Rows from block 7, named by matrix and row number. Rows with one number belong to one channel. Each number is 128 + 32 x the weight over its row's rms, rounded and kept within 0 to 255. All counts start at 0. Numbers have three digits each. After the name is the row's rms in percent of the matrix's.
# convs0: first 3x3 conv (model.decb.0.1.convs.0.weight, 128x128x3x3), inputs 22-43, a 3x3 kernel for each
# convs1: second 3x3 conv (model.decb.0.1.convs.1.weight, 128x128x3x3, transposed), outputs 22-43, a 3x3 kernel for each
convs0.4 106:114161147169143165191137132105102123070098128135093146104127137113131144157163167091133134122126139127134124074139155103146173101155182074135091092132118138123106137101154111138151154153121091138114132204180113161186121094105123105127156119087124128099120124154121141146096132114114135164105159127102118101094144095097128045094128099178116141136088108148148119138117160105108098128178088102160108115086143181155139135135092124122137186140129086115106135070119157069138139134127119115104140137178120155160096070113148153129134068141101142109087091104173198142135135112089109105118150137159153144
convs1.4 096:108166134146132156130145083092131120144118110135136170114123096084154148146105227130125128128124111125106186085109160161095137108115175147162129107119157130084155142106108097132152107137119119091101093145140120118038125133120122142093117105103099139135082109131122115130153055171105112119132159104161098186145144108116187120134113109100153106130125193142138131095142106154126099138123134117123120165136104130148087153146138070065040104207100118161149141134001124119141149101120111160020102134165148134145138106091138104149094165161175111126163171108116083114151125141157112111089077124196176190
convs0.5 095:142226114187174121144092124123150110172134101128109171140074186081105122105130077098177103150088168034069215152127152140123123132140132189043132094126179132144109186138176150047134133107137099117130179197174161170104127142101188163143145116131116111096169071133127099166127109126153113110127084107109103124152124135152087103135161126146173111133077132146108176127142114164139146101092142107166134106123141068165101150148122115128143130120179144137184099102146167122125116176142170128088102141118190109114138123107111124115118142118111127147100088145096149137169138144165083169125099152130144113
convs1.5 149:179111093094180125103103057118109130102183106134175098080103108140137121105127159169138090127101190076198097130103125127116148174130160109137129174245052119071104112136109132055090140106097119135108146140138144135083142127174179117097119159080140104128137102124133089153124123108178042165123109173117068132106117150117189088191126147147128143160105094119130081089180091107107053157126123078124135135139150094152091087228135125191061143114165136151118155075123122094164143192092169170142112120226125106132105154125085152094079126096123179081164067199147161093145132117189124157121115153114076144
convs0.6 092:151161178024080127130114161117082055067078083163099146130134194125118109163119135119147130153142086156133109115125120095132097196143137143126093140115138146138146141125125112113118225067116122125131093099118110164091115059122120131150111046118137136122140139141115148068140116092044111130158128081134128074163120095146146095132099098084174161140118124133180046096199128096123120101115098104217159077143110110152129133109171101118140158131123125142139121139079167111188115097127076139135075091142141141106158141134164087142050124130131143081102103103109074129138191165094126116133129150113126125
convs1.6 088:136164120091090162044158126062134107095180130153160116099174113183167077070138152138150110156094079114105129091134087150125144135158110140143109150145088144143170119155081106180135139110075142123171117145139145105136198152124097121125079201131188083180116048109126121144172129100121100230195134103127128126169141133192134093147080132131068092152152125135129120131064157206081173177068130113012158137142169101114141139141143129159145143101211129078115099147122143096231146161120099136064141126130166158095107182143141139138117083169157110113124122085099164082128138166130112165090126116130113209
convs0.7 145:126115087075152152102045108121153228046033103195169142126155091116128129161177108088130166103106127129154142121106083077044078149097113123157186124150085083122131158170143092174197132068123074136082144131030122100092142121194121126096109123068139110135148119083138123142124144122138100135118122138149141097151191132201135127102118124145144116116127138086133127118100151134114140112117106145140126139158132135152133099105129118158113133115096120134104163086128151147127175193150158122118152087134167099046122115143113117057094077207171153157194134125140138119124175182142108161129133148120137120
convs1.7 134:127109157094110164096118179129156112151166127058116108160061121113130084128122111153129147147150086151111136127126082144114139183147096139127131134124134075145099158159158123127148055072146157091122086171097211141179162093143134166154042118155131124137178096092102137084103125140121139069129133141138139125116112112156132085075131104137131123145171131116168155124086152154079118115041189107165132151171096120097150169207146130015171114182140185059087094161106164093145103109105160155142149123122133150124144151074142066121077158115183090133142176097152080099121202141171068073118155129126180061
convs0.8 149:071156151127052103128129098098056130114163148179241140151130152123125152154157117098085137114124162127184155147121109198149119084138130162109143137146163146112123119183131164134124159181155077146098090162145118134092156154123096126132060134150129154124122092139102145127152136113152122105166152124084124164140096105133079094116114118113118139155137171112142149124136195119151176100137115123118139136121145173102103125137175141149128082129111121092111103122099109142143143127109125102105128085138098150101134165118122129119076166122139199165190208140122134162126123065082110126133140145142107126
convs1.8 146:114122151139135119119110159030137124125145189178207158162124123188058150073180064130058119104160119161129144120113159138110064116149182168153088096156118174164111101120118177127119135117154205141052107070122121190182109120144115167162148155115134134168151076152116146097130106151175161123145105142151172109138116184088164199121081126158086064144112116131087118091110182154122088072148146144088134156106169081106126084053173179250137154183113119090118186162145167138113173148099117136110113117133117107119150126132134105119116114147098169145185156151122093116098105051092149064153053117107162176
convs0.9 094:231158163138118153153118162123113084079139168178148096130113124138144131096073094068083135160119160139074113116120091137147088073139119127087130088108131105131131155177157152108086109083112099193142125094143184139135162176116149095097138116123139150128098163112125127149149144089096123095132130129130115080144150143127123101107155178149084097104112035162082150110120170137108167125128108149130176103154189108138151139117140104115143154138172121120127121109169079122113164116157128127170159105109106094153175109176174112180160088125048116137110164126127115151094113130133135129116118117117140122
convs1.9 089:117144123182174151084105167109143115124123151167092146110175137127104144113149073144149123110181100140151205122118159192111073167142157071156110128150141133168128127178126136115106137134134141104099139131082187020084115128124152158130147052115138129073142077089108084117121116134162130164106140137162075102134075149181168133134131113170146078152118098084118174094146144086163092111126160099116126145150112121175170075074116095135134110104144157143141079115068132095101038138103197138209113119122108129131147150113120094192124142111156189120115159134119156075156137134144114140163045133138079094
convs0.10 096:136154196170125210173148146122122123124129173150112157094138156137137129137096126136144140091113135160131134102112207134172156103189135129116132116124107150180147090080115086148091139095088044091142176124154136180122158081115123103153103139090162115148124160130104114128117133138171121121156152136090124078189112179137116150190043133167139182097114119135106130145125097076126080169157137158133113121163136151179124165132189175127157124102141152136144084175144128083119131076097109105084136110124114052111152059137137180136099064108144096150119074121169143115132127118089110125119139140154161128
convs1.10 114:087150140122120122137143140135149136158153154133110109077129112119117141086126183103163159158118150100107127140103097130185128092105134130148093163143086103162139131163206098130089083108214157115103086124138076133164186075131110146165112129107167133138169070120171090113178097086112111091163121158156136093098082091197127136102158110059147108114117176069130114140159108206130099118134151198214084126136134100113178186125104147095131187081151153174098081143115127192092103096119164144169131139141118114134109138129126150123172118181137128132081121132157099127108129172139097130083100120166114124
convs0.11 096:140172164184162126152177111140071116131050112113090081098167135128134145118167118153120144089164149052119174076131145061095158096161149081126081155104128182100137202171146143119157092090139093224154106168096106154131099133040152202153145039176138125161119133130091114144178137146139139118115109082120113127138142090114160097158113173103116128142152149118081169137144210118123080096156123112096114115154127119117130132075127126126116198113177115135146128167147063167154120153153142115146121131147112144176199067063091100117128120146136104101085211141155108120138161072108097150117157169117146110
convs1.11 091:151146087091106135128148117118076162131151107113166147109047170133084114073114184121109185118088140086160109101126150111122171142155155115199050112166136141144157086160142169129140084145077152070113193075144137026105105187121109099079170109137098154179130102128124115119160151139157147111129098066151043098188109141144195107147110168082149146125170164144108158091145121110179106144107085121169200119125184103174120133217131127127177189100159162112153070155070118169117071106162125150163151149129083154157114137135131144145174109126102184124188082135130156109138085169147118168080073153098185113
convs0.12 090:229139128101136176127099139125115171150164077129160081155146106120154141129132080129106137170103139113185091092137159123140101187141151134146110175123116196164103145163109108159106143126077124103121165105131154172118117152107089098122100167170092114111132196094166129143130146147140150127201112109128121128156071155120124135170144136132082134132153128117087121101205115154136069129080127092166072085123157157146087117157121136123151121150131130090138166105112180144130104075119130120101004111099129170149102105168123146127158126108088143065130087162144147128110137108112093154142138133106154164
convs1.12 087:120141153151113170219161071152073111134144109104108156183082183092037078199096133135095123171159113076170146082105136158119189134097169146120067150121088141125135193147130115089162062080117110068130113188132134218110083097157153147147165076129136142114170052146123150184125190019174079167137074128071135153103160099142135111122094150116144106093134129183182129116041170105148135089133170127120134110143081092117118080103119139108121168096114107187095123099105135085069133141114113129107118107115074099127131160168134079114116144100148131143127126124178129135111168094056089159124142128138184143
convs0.13 083:090153099143087103162157124101163092133114152146143151145155081155108140141125117167140114105130130130133155120176092075083167125123189158119112162137130115142099132153108143109160109083147161183103226119146150151117083136103136112156070149134113152133111176110129131134092120168120151150106114125168140026175125148087142079110135131096155079117120158209114070146122185120059113118104108154096141118087131139173084110107208136133123142115159132102156128186115109104119123164153123127155134197091139148124116129103080175069122137127112143130168134148026140154155126085154084134162093106155158127
convs1.13 079:172137125133149109163071141145109121127149146124056114135146133140141064209085164075074096158153150104124122073131129135185140113101142136167136088113091171146095126168154135117117148128135158109114149190105150097092170085167127155133105118150167136086160077138125182131112162195128099091106100159156110138049153087147116101111129169155109143129161104124164125085127120166139085125159161111133098115145180134137135066141103152084147117092172117145161106138183102158133132082141112132135186167160095096102136086144134141160113152118167082127123072141107141188050212074128101082186158165142147102
convs0.14 087:135137194123077153098147145133119178141171106144148125123144120104120134153167190101129127121135154166149131145087122114101131129110131149122113166159091098125154065081161089076187140152124108109148081077138071140144160110101099099122067175125188112202195129107078114081141122148106126190094098130106099119088164124151134117140055153096132137125092152131083115097164200185141130119120087083128114118146103151140154169123131137169133102156115070148146127117101154105097112123043164133129082154134091181175174180087174083092113091170162133125095121151117130129080164145135102132094134175103141112
convs1.14 084:135122095139137188129094082110154165130189161138070143083068118140110121128112116137129131153113118170136122097133143152120160161133117131110119151064105166114154162125120094207135103168190097160161134187177136150145126084144165143134127134114151120206141155077131124118128153119075115128121162129141099144152128151128125144135122140155132131176164100153162134066106152111146110135138104082142104198161116121098132108133143106130163137181135080104159160099137132132134191067134220149084174127146116097194160090160103116066145173130179153114129094158208116109103103199100116177105087206134144130
convs0.15 103:055077124039093105085098124143157134138152131139021100157119134131105154116159085118117125160106126105143102105103109098091083167171137142100142128198071111132158153096098148124092153173150137124149154076138130171124203102148124102120127098128109111141141107100131129123156097095101092088161142157201098181125092141209145121155129117160112068140115111148016158071127174148102124141120145125124184094126102137147169143133118150126135124084140098146103132146128110112123132135171164155105106149115139137082099132107176143104105141120074112139130129056137177128107087173137106132153126110149129145
convs1.15 099:105100136125083088131074150137221096133136133144057139151140153070166129185174119148138135136170075140108159105114127127174177154131130140147158181067104118169084098144111147134126122149110159131181112147151108059143117181138130169106129112121113087123147150150090144139107090092165111195129169118124121063118180140065126050096161096126114118112126118135139094104086115096185130166081150064143148091127088114171154168129107066104073125126121154123172138154094136148120101140109158132095136188145137133117102126135121123181124061175099162090100182077167040137202116128162159167154093061131148112
convs0.16 095:125093117121093126139065175149096086101098147170144124163136140126118145142089115129109100074121194093130137150129157191093114145143133091139075105091139143130161142142139142180144088142111118152115129198046126156135110113116169118090096158135156110138156121149113091173185138150156078130128145135111179138215070129115169175106125108135117118135123141084080070157151142069131151099147090119141150098142154130168119087120165150118108109131128099114133093117081115144100145174157100152144156082143159064119147160107176173126127165104142099141080141123124126154109136158126095134149102113167163108
convs1.16 094:127102160111187113148070070105129061095199137142114149142194144101130135162113075124149132126107147162124121137129093070118107143145118109155141166128132193114197139115199067124082134145185162120152169158146082097113124074130177081095077184182054128114095139120133185123120152146148194137122148085062126128132226104110117084170156147153120144085143120085147127119083106160155157131086111101099134124156122148133131073124182177086160164134134107133109152146149119165122140094086162085160146099113109139116117149124098154116146136149146115097131057135123077154088152187145132096125144149120165130
convs0.17 087:150124052119145092106124129111110129156129139140146134161138142149146125142146108138165129163103182102153140124131150088117134091125120133178114159184125106102098116131164128154148128153082132174165152143147114145151162132146169122131069063116128128164113171109161084097130125158094179108129113136109067101119110176105110141173117124136124101047057132106212142095090158116180131123147162124120111128161086156151135156122111110146124129122130134133083148117105159177085111125131141133151168169162122104247099128138080171100051172104109048098153138180158177126136057195140117147154145101125125145
convs1.17 076:152152067148136139141124115083122105139163115098124131146107096095087118104169117205147147069114129086091161160134159120112169098167091126157134113105120170109136141090177148117091110147145137115145096133128160134164115161174164156059140134090136152161113047117103141142106159126143077185144161112138106195111139107117192156095125105095148146140150090161108126112129171095090150174126185101102155119149161144099114145097114161086135160133118134097141144114142111108077128153075178074117187099164028135113109099126126169130143123164185100102128175134132154158085141088119094141159132092139118098
convs0.18 129:227121088255130127102171112154211140126100142142101131138143128104116132164153107155158133096111075090133106098151110089096146122129112113167164100115167102105112154212120049046163083123150172111174157191142087106158116143110139144136136089116139155120111118124152118150165156111130109170128096106107132151156151133110095159118101179153142118075133157172168161090103122172119124098176151127087121115125133145151131091098113159130167124110148128153113107113067147081150107163142126164113115140157169133108096094140114141111168145103166094122138109135124147122170100140130118104139108136136145103
convs1.18 103:136152192161070060170177080082148070090110151091039165174072090137077152134139097132136168138122176092145138115129145160157166121139103130140106128109136137101174104120177087160113109065139128122133107082097066140072155092171109150106102138154099125131092142181104142131135122138182136137184107181144170127128146071140126122071106132083140141096155100123154165149153145094112075102123138111145158147103134059129099119165182094155124148178131152082144135098090123100107112064125138148110113139099165112152164132128152149094155064135115130121133132126153121113087173138164066114144107104191139099
convs0.19 078:122099115171157148113116131112158164143170138117141073143160142154139098139166149056120121143112083155097139157108114104090140198185110128177145096098200111171132123181162134117100097115142191124218096085180111141137110152125159109143167096086094167135124154171123124124139116171146133139145134125111208093142142107154164121162111160156150145186131146096122113117130090155130145169096175152064103100134131157118173110149113170145169121193081115093109127155113138121121164146113091152120155147105100184140079115113113107131155093146128186149065129128196075101140159175100124123107172147129163130
convs1.19 072:110126117124101133155150106130130083165163115131136156145115118147136047196112090136187113175093093137137184147134105111127140142108080099115150111155155110031123139148125130136149089119108135142134054149194075150043143136099120171128110110139121131120122084149116105163117064114131143106084214165148098100096150136170081163097100105166130106109165103132092118130116144115183142133074159098182106100213082071156084169096127060141136163150130169162077132118146152129139096096130132192127156163225130061162114106119157112133087220141091124084124058142141137121167140170192144124102009155178116133
convs0.20 101:151170124103176163106139080181129156110077057116124097144117102092121151156146122133134139133093080127103209142106128073135192175176155080147110093144127140137139136099133155125166122131147144148097100199108133191162090119110102105142120149186108133146169164113175163156090110141130103155130143106124113189135175139137116104075171169130120056181125127122078077124162130144095147121133143147115157144100113146174165110129132131153139096153143105139179176123155131173133050149172083157133141094089147132105158112114175142157155118142063097120138115093111122189131131133091118161114071104116163105
convs1.20 121:161089130118059100093180177102114193193123155098057140129159116117110168140138151080198146109178162148055165169140075106129143115096138105130133127136173175062169101119178155133103114143131155105141113122170138144146107163139164104143123123148129091090123153148136177122088145098126139120127148121159130133148130166058133130085148119119169081163107137123194139130095136076170133148160095033154084124164122080150097155183144129099154108129100116134129138127139139052161148118148137106141136128123139187091116123086153111137074154076102214069088118148122151169137154111100106159174167122090083186
convs0.21 098:157161183163087125097087112096056073071079094093212212133132137138116168157136109148105138098151166057143132121065135180127103114106117129092184148151117186087145176100179138166126171076114117184168119158175060135131102059157164130129101139058146122104131074133110147163146146171089125084062112046157108118133163125085131154115153196093135136133154134155117160141091119112183146097146162120120163094190123113134146148143132164140158150166138134166142114166145168146139157088124155157139103180115114125110103103168119129148112157212104120115103127134083119105136152141112102141134092104150116137
convs1.21 094:121092099145106148141096178054080099175163126095162154177078064096109160123190151116154157124109163080140162099154142139138067137137117133180074135079087105184135108169079133071151122148123157091210095144158141123122185099135114148070089171147146098200107156103157167100170113170183083162090099131092149148120167108111120094135079080132155152118141136117089131136128101091136118164066171067136179087087164102113113143102110112123142107129139160086084112131117061116100149198138135105053138153162117107173136127165121100140105161145124112090139090079139129135146146133149142070168170151135122144
convs0.22 087:157109135184155132194146124211151107067161125109145221104121157150138129130090152166126131124144141149126137090155091090140112143211140098110120172161133100129083116115133103110162121094112118111142077137172101105182168083157094203156105129062210124148159153186148129153140109177100074105138130144135105074120126135108061151102080091134166155093135098117111163148126090035076102104131125146113130113089098126131097110150175165117126130162161140126087117105184150090159125132091160154150180167171137068113173151140018139149185125164182141090127122110115137196109087128121150128153114098145139129
convs1.22 087:140073126150169097116133134058147128150138159139099065070169108165085129119166118157092083145131105112161045136101088145121125150108144198139132114105100190135156143187120071162146124115164104134155110144172109125149151091108119079125100191097118119171062075112151142053114140102190147150078208103140153132100134154190171123155127162154105120107123102095151144132131130133123146090147140124135119133149167102110113067112120113149144066130122174142153112086080126104109174149144098167057102153132128150114090089081187071147152132077151105145177156164093100161168113097106108092159148095142088100
convs0.23 099:115113070129064083074137095066160109121193118056189192127140161131092126128169091081152133158190165101139102078205148159156132116161128184146136131138148123139092139083169080127115144148075161121133175076116218093125127149151104103134108118124182132171100115141090108101106140113142094070180111097140156139079074118146127157149098094101135126133140115128178163157082126117142109133120173077149115095133145119109115127156113103135108085133115126141159136092130124090098199117099145178116108127130166125105065201045063153128142086094153199068115150125126063124154100166115127141135102130110122146
convs1.23 103:152161157131142121117135118098103185175095071116135140181121178079186129084094111119137146133085096124115216113105086118095111128115128143066104086143116152133066155111131158138122105123124128141018129159113164140148129140120109146108073112153156132121149115170119124034109164077195169122141129134098133145128189165177139132094164156135079095153118119094083143174161124086076123131122123192116172094138157174107177120104146141158130150187146113074129164139162147078154142165046148224121151062124124144078092183147203091089156149075137096164099176082136163146079133151110165128072134142126135129
convs0.24 088:156069119095080138137053128100110121122103132085152107114158132118146148112118102140148103140120122096120162184121131163146041137138014095070135153162112101068190173120113138148125128071163098112171138140143105150082123128120105166125172132178143127142055186107131128145151123186172115103158120080160139085171134142058150155153150133087132149171084105109108149117187139098165091147150133100156080146114148136140153130145136148170090106193120126141121116073186096103121154175146102134138076191105121147141123144139162161152100174186149070116191165110119126099174179099104127109139149118137117141
convs1.24 082:133142114107118170154138108120125159135176131143135120150095194120117094045112154114160149137093082148119146151091114195107080098143118071145168117113105097227149092138104179153099117160124171131160120099080066162150078065128169136153152141109127145077195063152126108126170122120146134125074140091129053194158126097164101154141117135104157170153084128194084099141100123129087132131120105236105088102123162168096158145094125075107113118189137160137177101098200102121161166099084146094199134122136120100165143078126133184101135113094138108110155075095142118148170087054137174091117056119150110174
convs0.25 136:100065090072043102113115144123162157155015166242187096143133116115138122106151122122147140159132118178146111144105148131111166112149082078123144092107185139100125088143111160166142138171074119151141124165137211219104113083169192143070156210080134092131153139131150150140111128112105201138103138128146131128148146132159148147117184129178121144162066106121168126147126114116150153137086103155144162120146125139119122082096107119150112152145113128188117124097105096158137134169130137114138174106099140101068181131122129156125136084182169144135137135052128195157131176111125101118103110132134141117
convs1.25 120:123131181125196121107147191164144113132200133136145128145151181153141131117149108123169146137167152081122144160154155064164161126145121177152024163141174108138128170108136106134123090084194090095105118190124153160116180123115142157134084161115123114087113144093117132098078146146136132167127137117034066121156133132126131086167152117135145156112110184129114122159112097194120143169102163128128181130186114151115126123176176106153082092182109153122127182099114151101087179110113190115111120119108084096132121126104037118119094158102132116097104126179156069113173135126130140111139152163128109159
convs0.26 118:226085159096122115135132170122121145128132120095137145149172142108145127115118112118130109072129130175092158177125113150091122116145147091079132116101138143179119059043155096092109235150151127106100096155113114085082198153116177100159071139163169099164138114149135144115170102127148127105170156168109160166156147135144108118111171102122103127128104141050154140193163105143130141077088127099115138144126123165185088097095132148094122153147156131088135096111125077143126115146089132142120118157133117126141083123075138125159141134165110095102108137101112096132163163153141140139150149121135123084
convs1.26 113:136147123151106136154129122152167113069120109132161125139151119132175139117102117136112120112117120113157158137092153138133089113145162135123123080151138150143045065079092114153139155194138203160216140082069152163193076098117082113129116064072129103130089119154076123099115086145126129128163141113153183159141092116150148182110126158115147166145138084096163129152127147149192180124094136102139087161146153104116074072091112177130116100174118114180105164169052161179109131120142178169148152115206099127135127132096157157095141105154131179114183122148100062066121126085145142150132081115126103121
convs0.27 095:102091102093088117112117121146054107093097057146108178112148152107118143119196130192135132142153149136109130076064152148100087100151124121095165159128130156174143126134106106165134190112095140125169081134097108144125101122106135129135130149116104172134118112144137174155116089136174120157127099086132153064160182153046115132178114121143114128127118091107120131121118143094137175136128102192118169132163123155152123180111106111118117134168115134124139086192120147157175117051124145147092100161104154089144159103130135151195093160060108117147126133184098176158155107097099125097134089128141130125
convs1.27 099:120154099104119177116109182101114108183170162137165066134077109085175170082063119135121110111123132109092138120086142157143132129179143121113105150143085119149120143113103103067129113115128143108106131096154111180138116115094145167153174107143042109165116098091136101141139118154097154062110172146145136153134093103147095148137085102116175117099195102099064149126100089144118126128056151084133032162112118142154138100131127147126104148054196117107119114070136173095068157226142110119075127158086093144108125133187138166075103121156051123157165109105115131157079113131185124127140146122135148215
convs0.28 086:108178125134072179091079152158116111053141098083118130114168185149144139119103129155123080124070177127097110176162233055091087141164089070113118183082185164132105134098140121095116182126125050137099089115079129126076155141067127167185107140131163105095142152170172091152157142152118059111138101200039123072118124116139124160129144139189131071127153121101136164113092100117149137132144095151127177139089085129137087086160110134131149142081121155124164119159074180143132099153121143097133117119152132122109109111207126152090076154183190135098119072111127092179081106093118128162089127126124114117
convs1.28 092:115113138132140159126095109072126144180114168196105065063152140103120089042142193167133106087160126139166133146134114139124175027145083149102082059162060155162163120107090137166137099132107139112112130132133162171170161158148102108122186108103099173135089086107161171075056167113148229083126121076104168120159144170131122193135104122173170105121123121104124113159145115135091149136154087111183117143135088100083108127090170162152116139103190146145088139202079090180129128125164146142082070119136172126111157137185118165081063124118176133112138112206088118090129184130163164154130095164081110112
convs0.63 097:075082176102156154161170201107067130170171153124124149130153132133121139108128116132102147156098123140147114160184172144177152067070169111129151114155130075167149122141118127117159140119098075093097149141094108190127157116118164153114125129088164101161152149167166150118133129121162120122123086156110150138114143034155134144161112122116124126139159141136120146112176141093070106147121111128121065144142099224115190131131097157096114123109141120155108148113116137147128128168139055134112156167134151052143175167135104095039183111184188170216136196193166139113155103155116126121139122152119138121
convs1.63 104:119084127082146168137086114115123188110112162103161173158124115158135144112113162112085098134127132128157144108140131111098171126075161135083199114118136103128098180140089060169059148077153095128116121135159160119172171150129125138068149131128138113069071096106088131070103169115130187123166169110104120110203094098123164159152116123177119107126114105145176123155084115101141197153042096118125145169173055109194084160084130110152033128166075113122147092183128163135186122074150081080094143115115105122081106108125131085070122129090180151096084148112105147135115071097145123117109109116117117164
convs0.64 094:178109134130147108118165116129099159070090190106130102147143168113137111143142121098127098123116186117079127067082133102142157079091134168146114168157120128149112105093111195142139094143149082131065073137094098155096131176120119168087140129154118095124162121125106165041150111114141173094186132121175174117091135125109173125106120133125146209080131123131113130103178172045139109146140202072148166138142118105156135083129134151124159143120167107176102109142103096180168110134160091133115157082189131088155101104146144094164151086165169112161160137146078136115161151191127104096183130117134133103
convs1.64 097:174159121135129161118158148131130094067139175096113141154128118136125105081172149149126099085124094165133115128163122139108131151141144138079127136144137091133110128137157115101076130166145167101162091133159129127177081157172104095134157059137190052131127170094172100103160125116145094118093149135125103112132126147130116083131086132106130135161104168128136158102101078153165092120132047096163192119135095054130087120140176127114142146165147138093153088136083123115145090120155129068122078104096086178130092195102113115094136198100097131105099132123094113197111135101150079108172135071221158133
convs0.65 119:116177083147152135069147196135150062105091106130142162155134144128118149122143136132112147124137111129123143170121149140102160122108103158113123150109059065149169089145114097144180067116106118115175158129134145140128058087122116078064128156147137137174116115115151120141118102128197098146189155141109169152127183164103183155129078124152135130130141159132138130124138116095198188123095114125099114107107092121132111117139167132116112129133119158090189185116144179160146181207108144115140144120124096184136097101145217186164062128198060106129113088115085093077081124137129097100146154105153108133
convs1.65 113:050179119106123118197108158116132126131167145150123126123156138114122126096147116138092141097128210070138079125144122092175133136123118112098213148100111107155109134155175073093151155107191131098135142131087105130113083147121192175127116128186104107069130099170109112162104154120104157117132174072146027115180115124165069133123085127122140029097189177098106113162129119147101146161148110135155124131160101135119150089123151126151124077152063119161111144139040152138098166085101139108062098142168147125141114139105144104128106142189110118095172083169217147162142146150117169109202104152162183115
convs0.66 094:143154073171173139101109136125158086128084124129102098188167117129128109120150104087122070108091147139153144104142086119148088133101149137111131127148180093116102157101111159121115139142127091078073159127124130172167115130136079151135082184098128118179137140128111165122157136109088115123109117173108123137128104166208121137153084094200168158115155124123156061130086081142141161090124105096061159131117110120123076113120111191176136131115200118222134128103147174146150156140115132132145121051065171148103149105091133142162142065158107173155163043160159122135075080154104095141129122132053121149
convs1.66 106:127155122129117118173126099145123136142191130169127103118092175109139126173133037125083138129145142109102185107125144158035180150124145149127138089147086122190144116160096127135067145100121141118083074160105160173104145087123106149169146097143115104162099097097055125132068147134125125142182113096126131069151197093133115142148148142132102054134171080163123150177127115195072121119136065171196171161101156151064062142171132222115119103144120111083161126184149146094097151113141156161099185165115152105081124156150093073129135135111147135140094171118114147099087186096106133198129121134086146162
convs0.67 106:114119122169080128123082130185143126120214243047198148101125105158138122085112123162105130092190111132164107146177087186170118152157125151164126100120113142156157146104144119097088153141093126124174110091124023114193122104086139124077125190179107141121136097072104151131121132166181145087138150102133166134127117145164072106138145129060128082161189133126106115095122188142153116139144139114133131133148112184177099110127077126132129135127079183076077174092140139054124165114117173186149141115135101130196137093177106141126153190112144160193121129091112141145137136144141133131163103129149164096
convs1.67 105:140128126069160135152110072062078156089180186185146071162127117184106069131113115154088108155092137110164108105118118108124162129119088091101133162122167151082060134093099143182126106155101102145162105168119142158120166111083194114131138133137137111180157098142106124110146085079179152081146130144159150115139131157152118105131105118202133129123116100166157156042108119135100157142097154135130116117126124095167138110126125170080059108164118139138055135148152096076136125159152139189110115176181057107122142143085073134145129088138105104156133149118118112098129121130146126112146111105116134069
convs0.68 088:128191139158103126138102129127139105069142208132149124105159133108141119116126168105162120179150058174141115090131105124107078158102147132129155165073147115081106096093120171082105183101160145105189117116155114170131151058171162176099144100111112139119179142133112175112096116137104102140156099143136202111148158119183132143112152129141225138112176072156176095080105154143176087096150094127147182172038101143139124143087176132150121113147143185143147078111159170147120165164086172103121171165109110134166133113122127124159130163173096153140095110102100109082144165120138128135112111135126136155
convs1.68 095:117114116111125120194124122136117109144152130127142115104102192161147139139090159169153084125131096142090158139089085189160149121132143107189125122160117087116151100142086161129105084149139132153106106122146120176116176183068141086129054203125178115137143122085179117135113142088108148147109137152056123096118164134114091105131107111152091087119087116207101165128134132137117063170173045094129135157117201160106128062184110126144076053171153128090083159118149128122085149143114150113096168127100095148173145101079155094123113157106077155081120083120157150153176130099095157145097193113077147105
convs0.69 150:117209213132156197140118141094190183119243190191127085136079122161117124150147139149108114155078129156117176091120094115162164159190117103129156122104129114129138091073121079124144150113147111099069067160073112172105149088094098118100188118122136123108117100116142144129120156103091115093098071105101083096113085176097142140101131137108077113154143114140126083096144147109144133149156087131110135131115134139115094108129201117137128120114132110103110160158147084163161070132140115120147124154115144100182141206109126133115126177103105173076142125106108124132113133121103100110118110151128138126
convs1.69 133:057105102130138098105137112174132157041000178068046206096103100117163143165222094076138124119093117143108076120139062144143169128177149103100165125134163131125131101129094134145128145136138184180140148135145149166137142092117097170169125153127164118109119111161114150132140168115200154174160141141164157081166159182142139168127108147114137080176122115151090117067132129132101118143171178115132121167119072107099154103080153122146125131122110129138100136132163112123130128119141134119136172155104131133102125109130123082150139162086173142176179145175123137163128144165096162106151088165119138186
convs0.70 127:148166120188214171133126126194060047193160053132045042134129121124101134126153132157100135116062131045006101149123169144137152129072117118107066112147117127123078122123108062106131101120108084092130074107127084205082147138129137144136144122095110128134141142131190126129137159127124150075095132092099144141119156152139152179144138134104110139148149136063150092088171098125123152114164138139144133151164137153110099145088073113098157117112137126073103081105154094120152110127112147162146124129135126149136126131156149142087141168111078144185132129186105155171118170137111094137107135127122149134
convs1.70 143:166112141125178173075120149148117141176195125056096182123144121151113078114138107137056096166164097119113121124104102121145173129115123133197121067081137100164159181104088066147117108092096113131127167170158120048113163114178059120159157143166119158163118069115216129138133128084124174164138117144137099157229147098103134158127113142107066125171187093137162129145113133131143135093113101142178110155113116153131094176164167057083143070133121168163155059131105125109173143147120117135142129152142181120121132134107155139133175171131113094070107122171138163126126163197087085127171195144127125108
convs0.71 086:141172092126124204145094114179128166095167115094114146152130141188136107194121131100083073143139112129124130101101060159116141117097127108123122053113144144172076142085125131185114172129113081153127093138072104115146153117141145135090135131134124036147134106098197077158100091120130137124109109096123127122137153175106118118143070090136158154114091136150130115082096162185116128132099081127126117081118139147130119146185180166130133128125142127143090102170105118163149090082118183085099182070141119122201164090207098129193188175225123153126071177105128127135118095139109112135167118125129140102
convs1.71 111:158172102108116108142114159105087153114084209153109139140151061174120108124110094095159073159134076150090137162127157132137041132121121152096079104127178112079165129151080200139149072179158100154098144170145161123192077137156121158152131106150107129052134166131125196101144078113181071102104151179161137164097179138135133128115136127137123143109124088105131079097165194134104107097137079189152123172185127141138009071143134160138122121112122153138111117144145140127089095145151122069135144188115136106171138149074145135111098133142120119176090185126146130155164076147157147205076122123161099138
convs0.72 122:160145181093198000129132137162074095154058142150105088144132095147133139133155125147104112156061123106066159090096130175104157121121115162082104102144120085103140140115086165137160078113102027136127099109066114058111170251201098115150145131162141175143152113150115100112094112122127123136092123129138096086092088166136159192093175150092150109106121154100167129180102080098115128097111159147138094133188139129158132130067107161129130126085115135091126129157163085119138088166142108084110107116059084139094190156127046064047101087125146176088125222184121155153166138118118129143119131128096119138
convs1.72 133:105110119152105134097157123077157146130101141124106107130116130104142137094140151153073137074095205153142197089157186153089172141138118066142216092136124140136101121112124113091137134149164091168108130159141064058125115177110112151104143107084108134118095144096130151136153190100089159115117139122146080164090121099123161165155175155082138146120129153199116165046094097140144133090119110198114133127104118126144102162083164105155048116112109117131121110085150089149165181173132077104146124136070163127149187121175146068127155127163157107151161095147130165149149141135117150171186101183066158143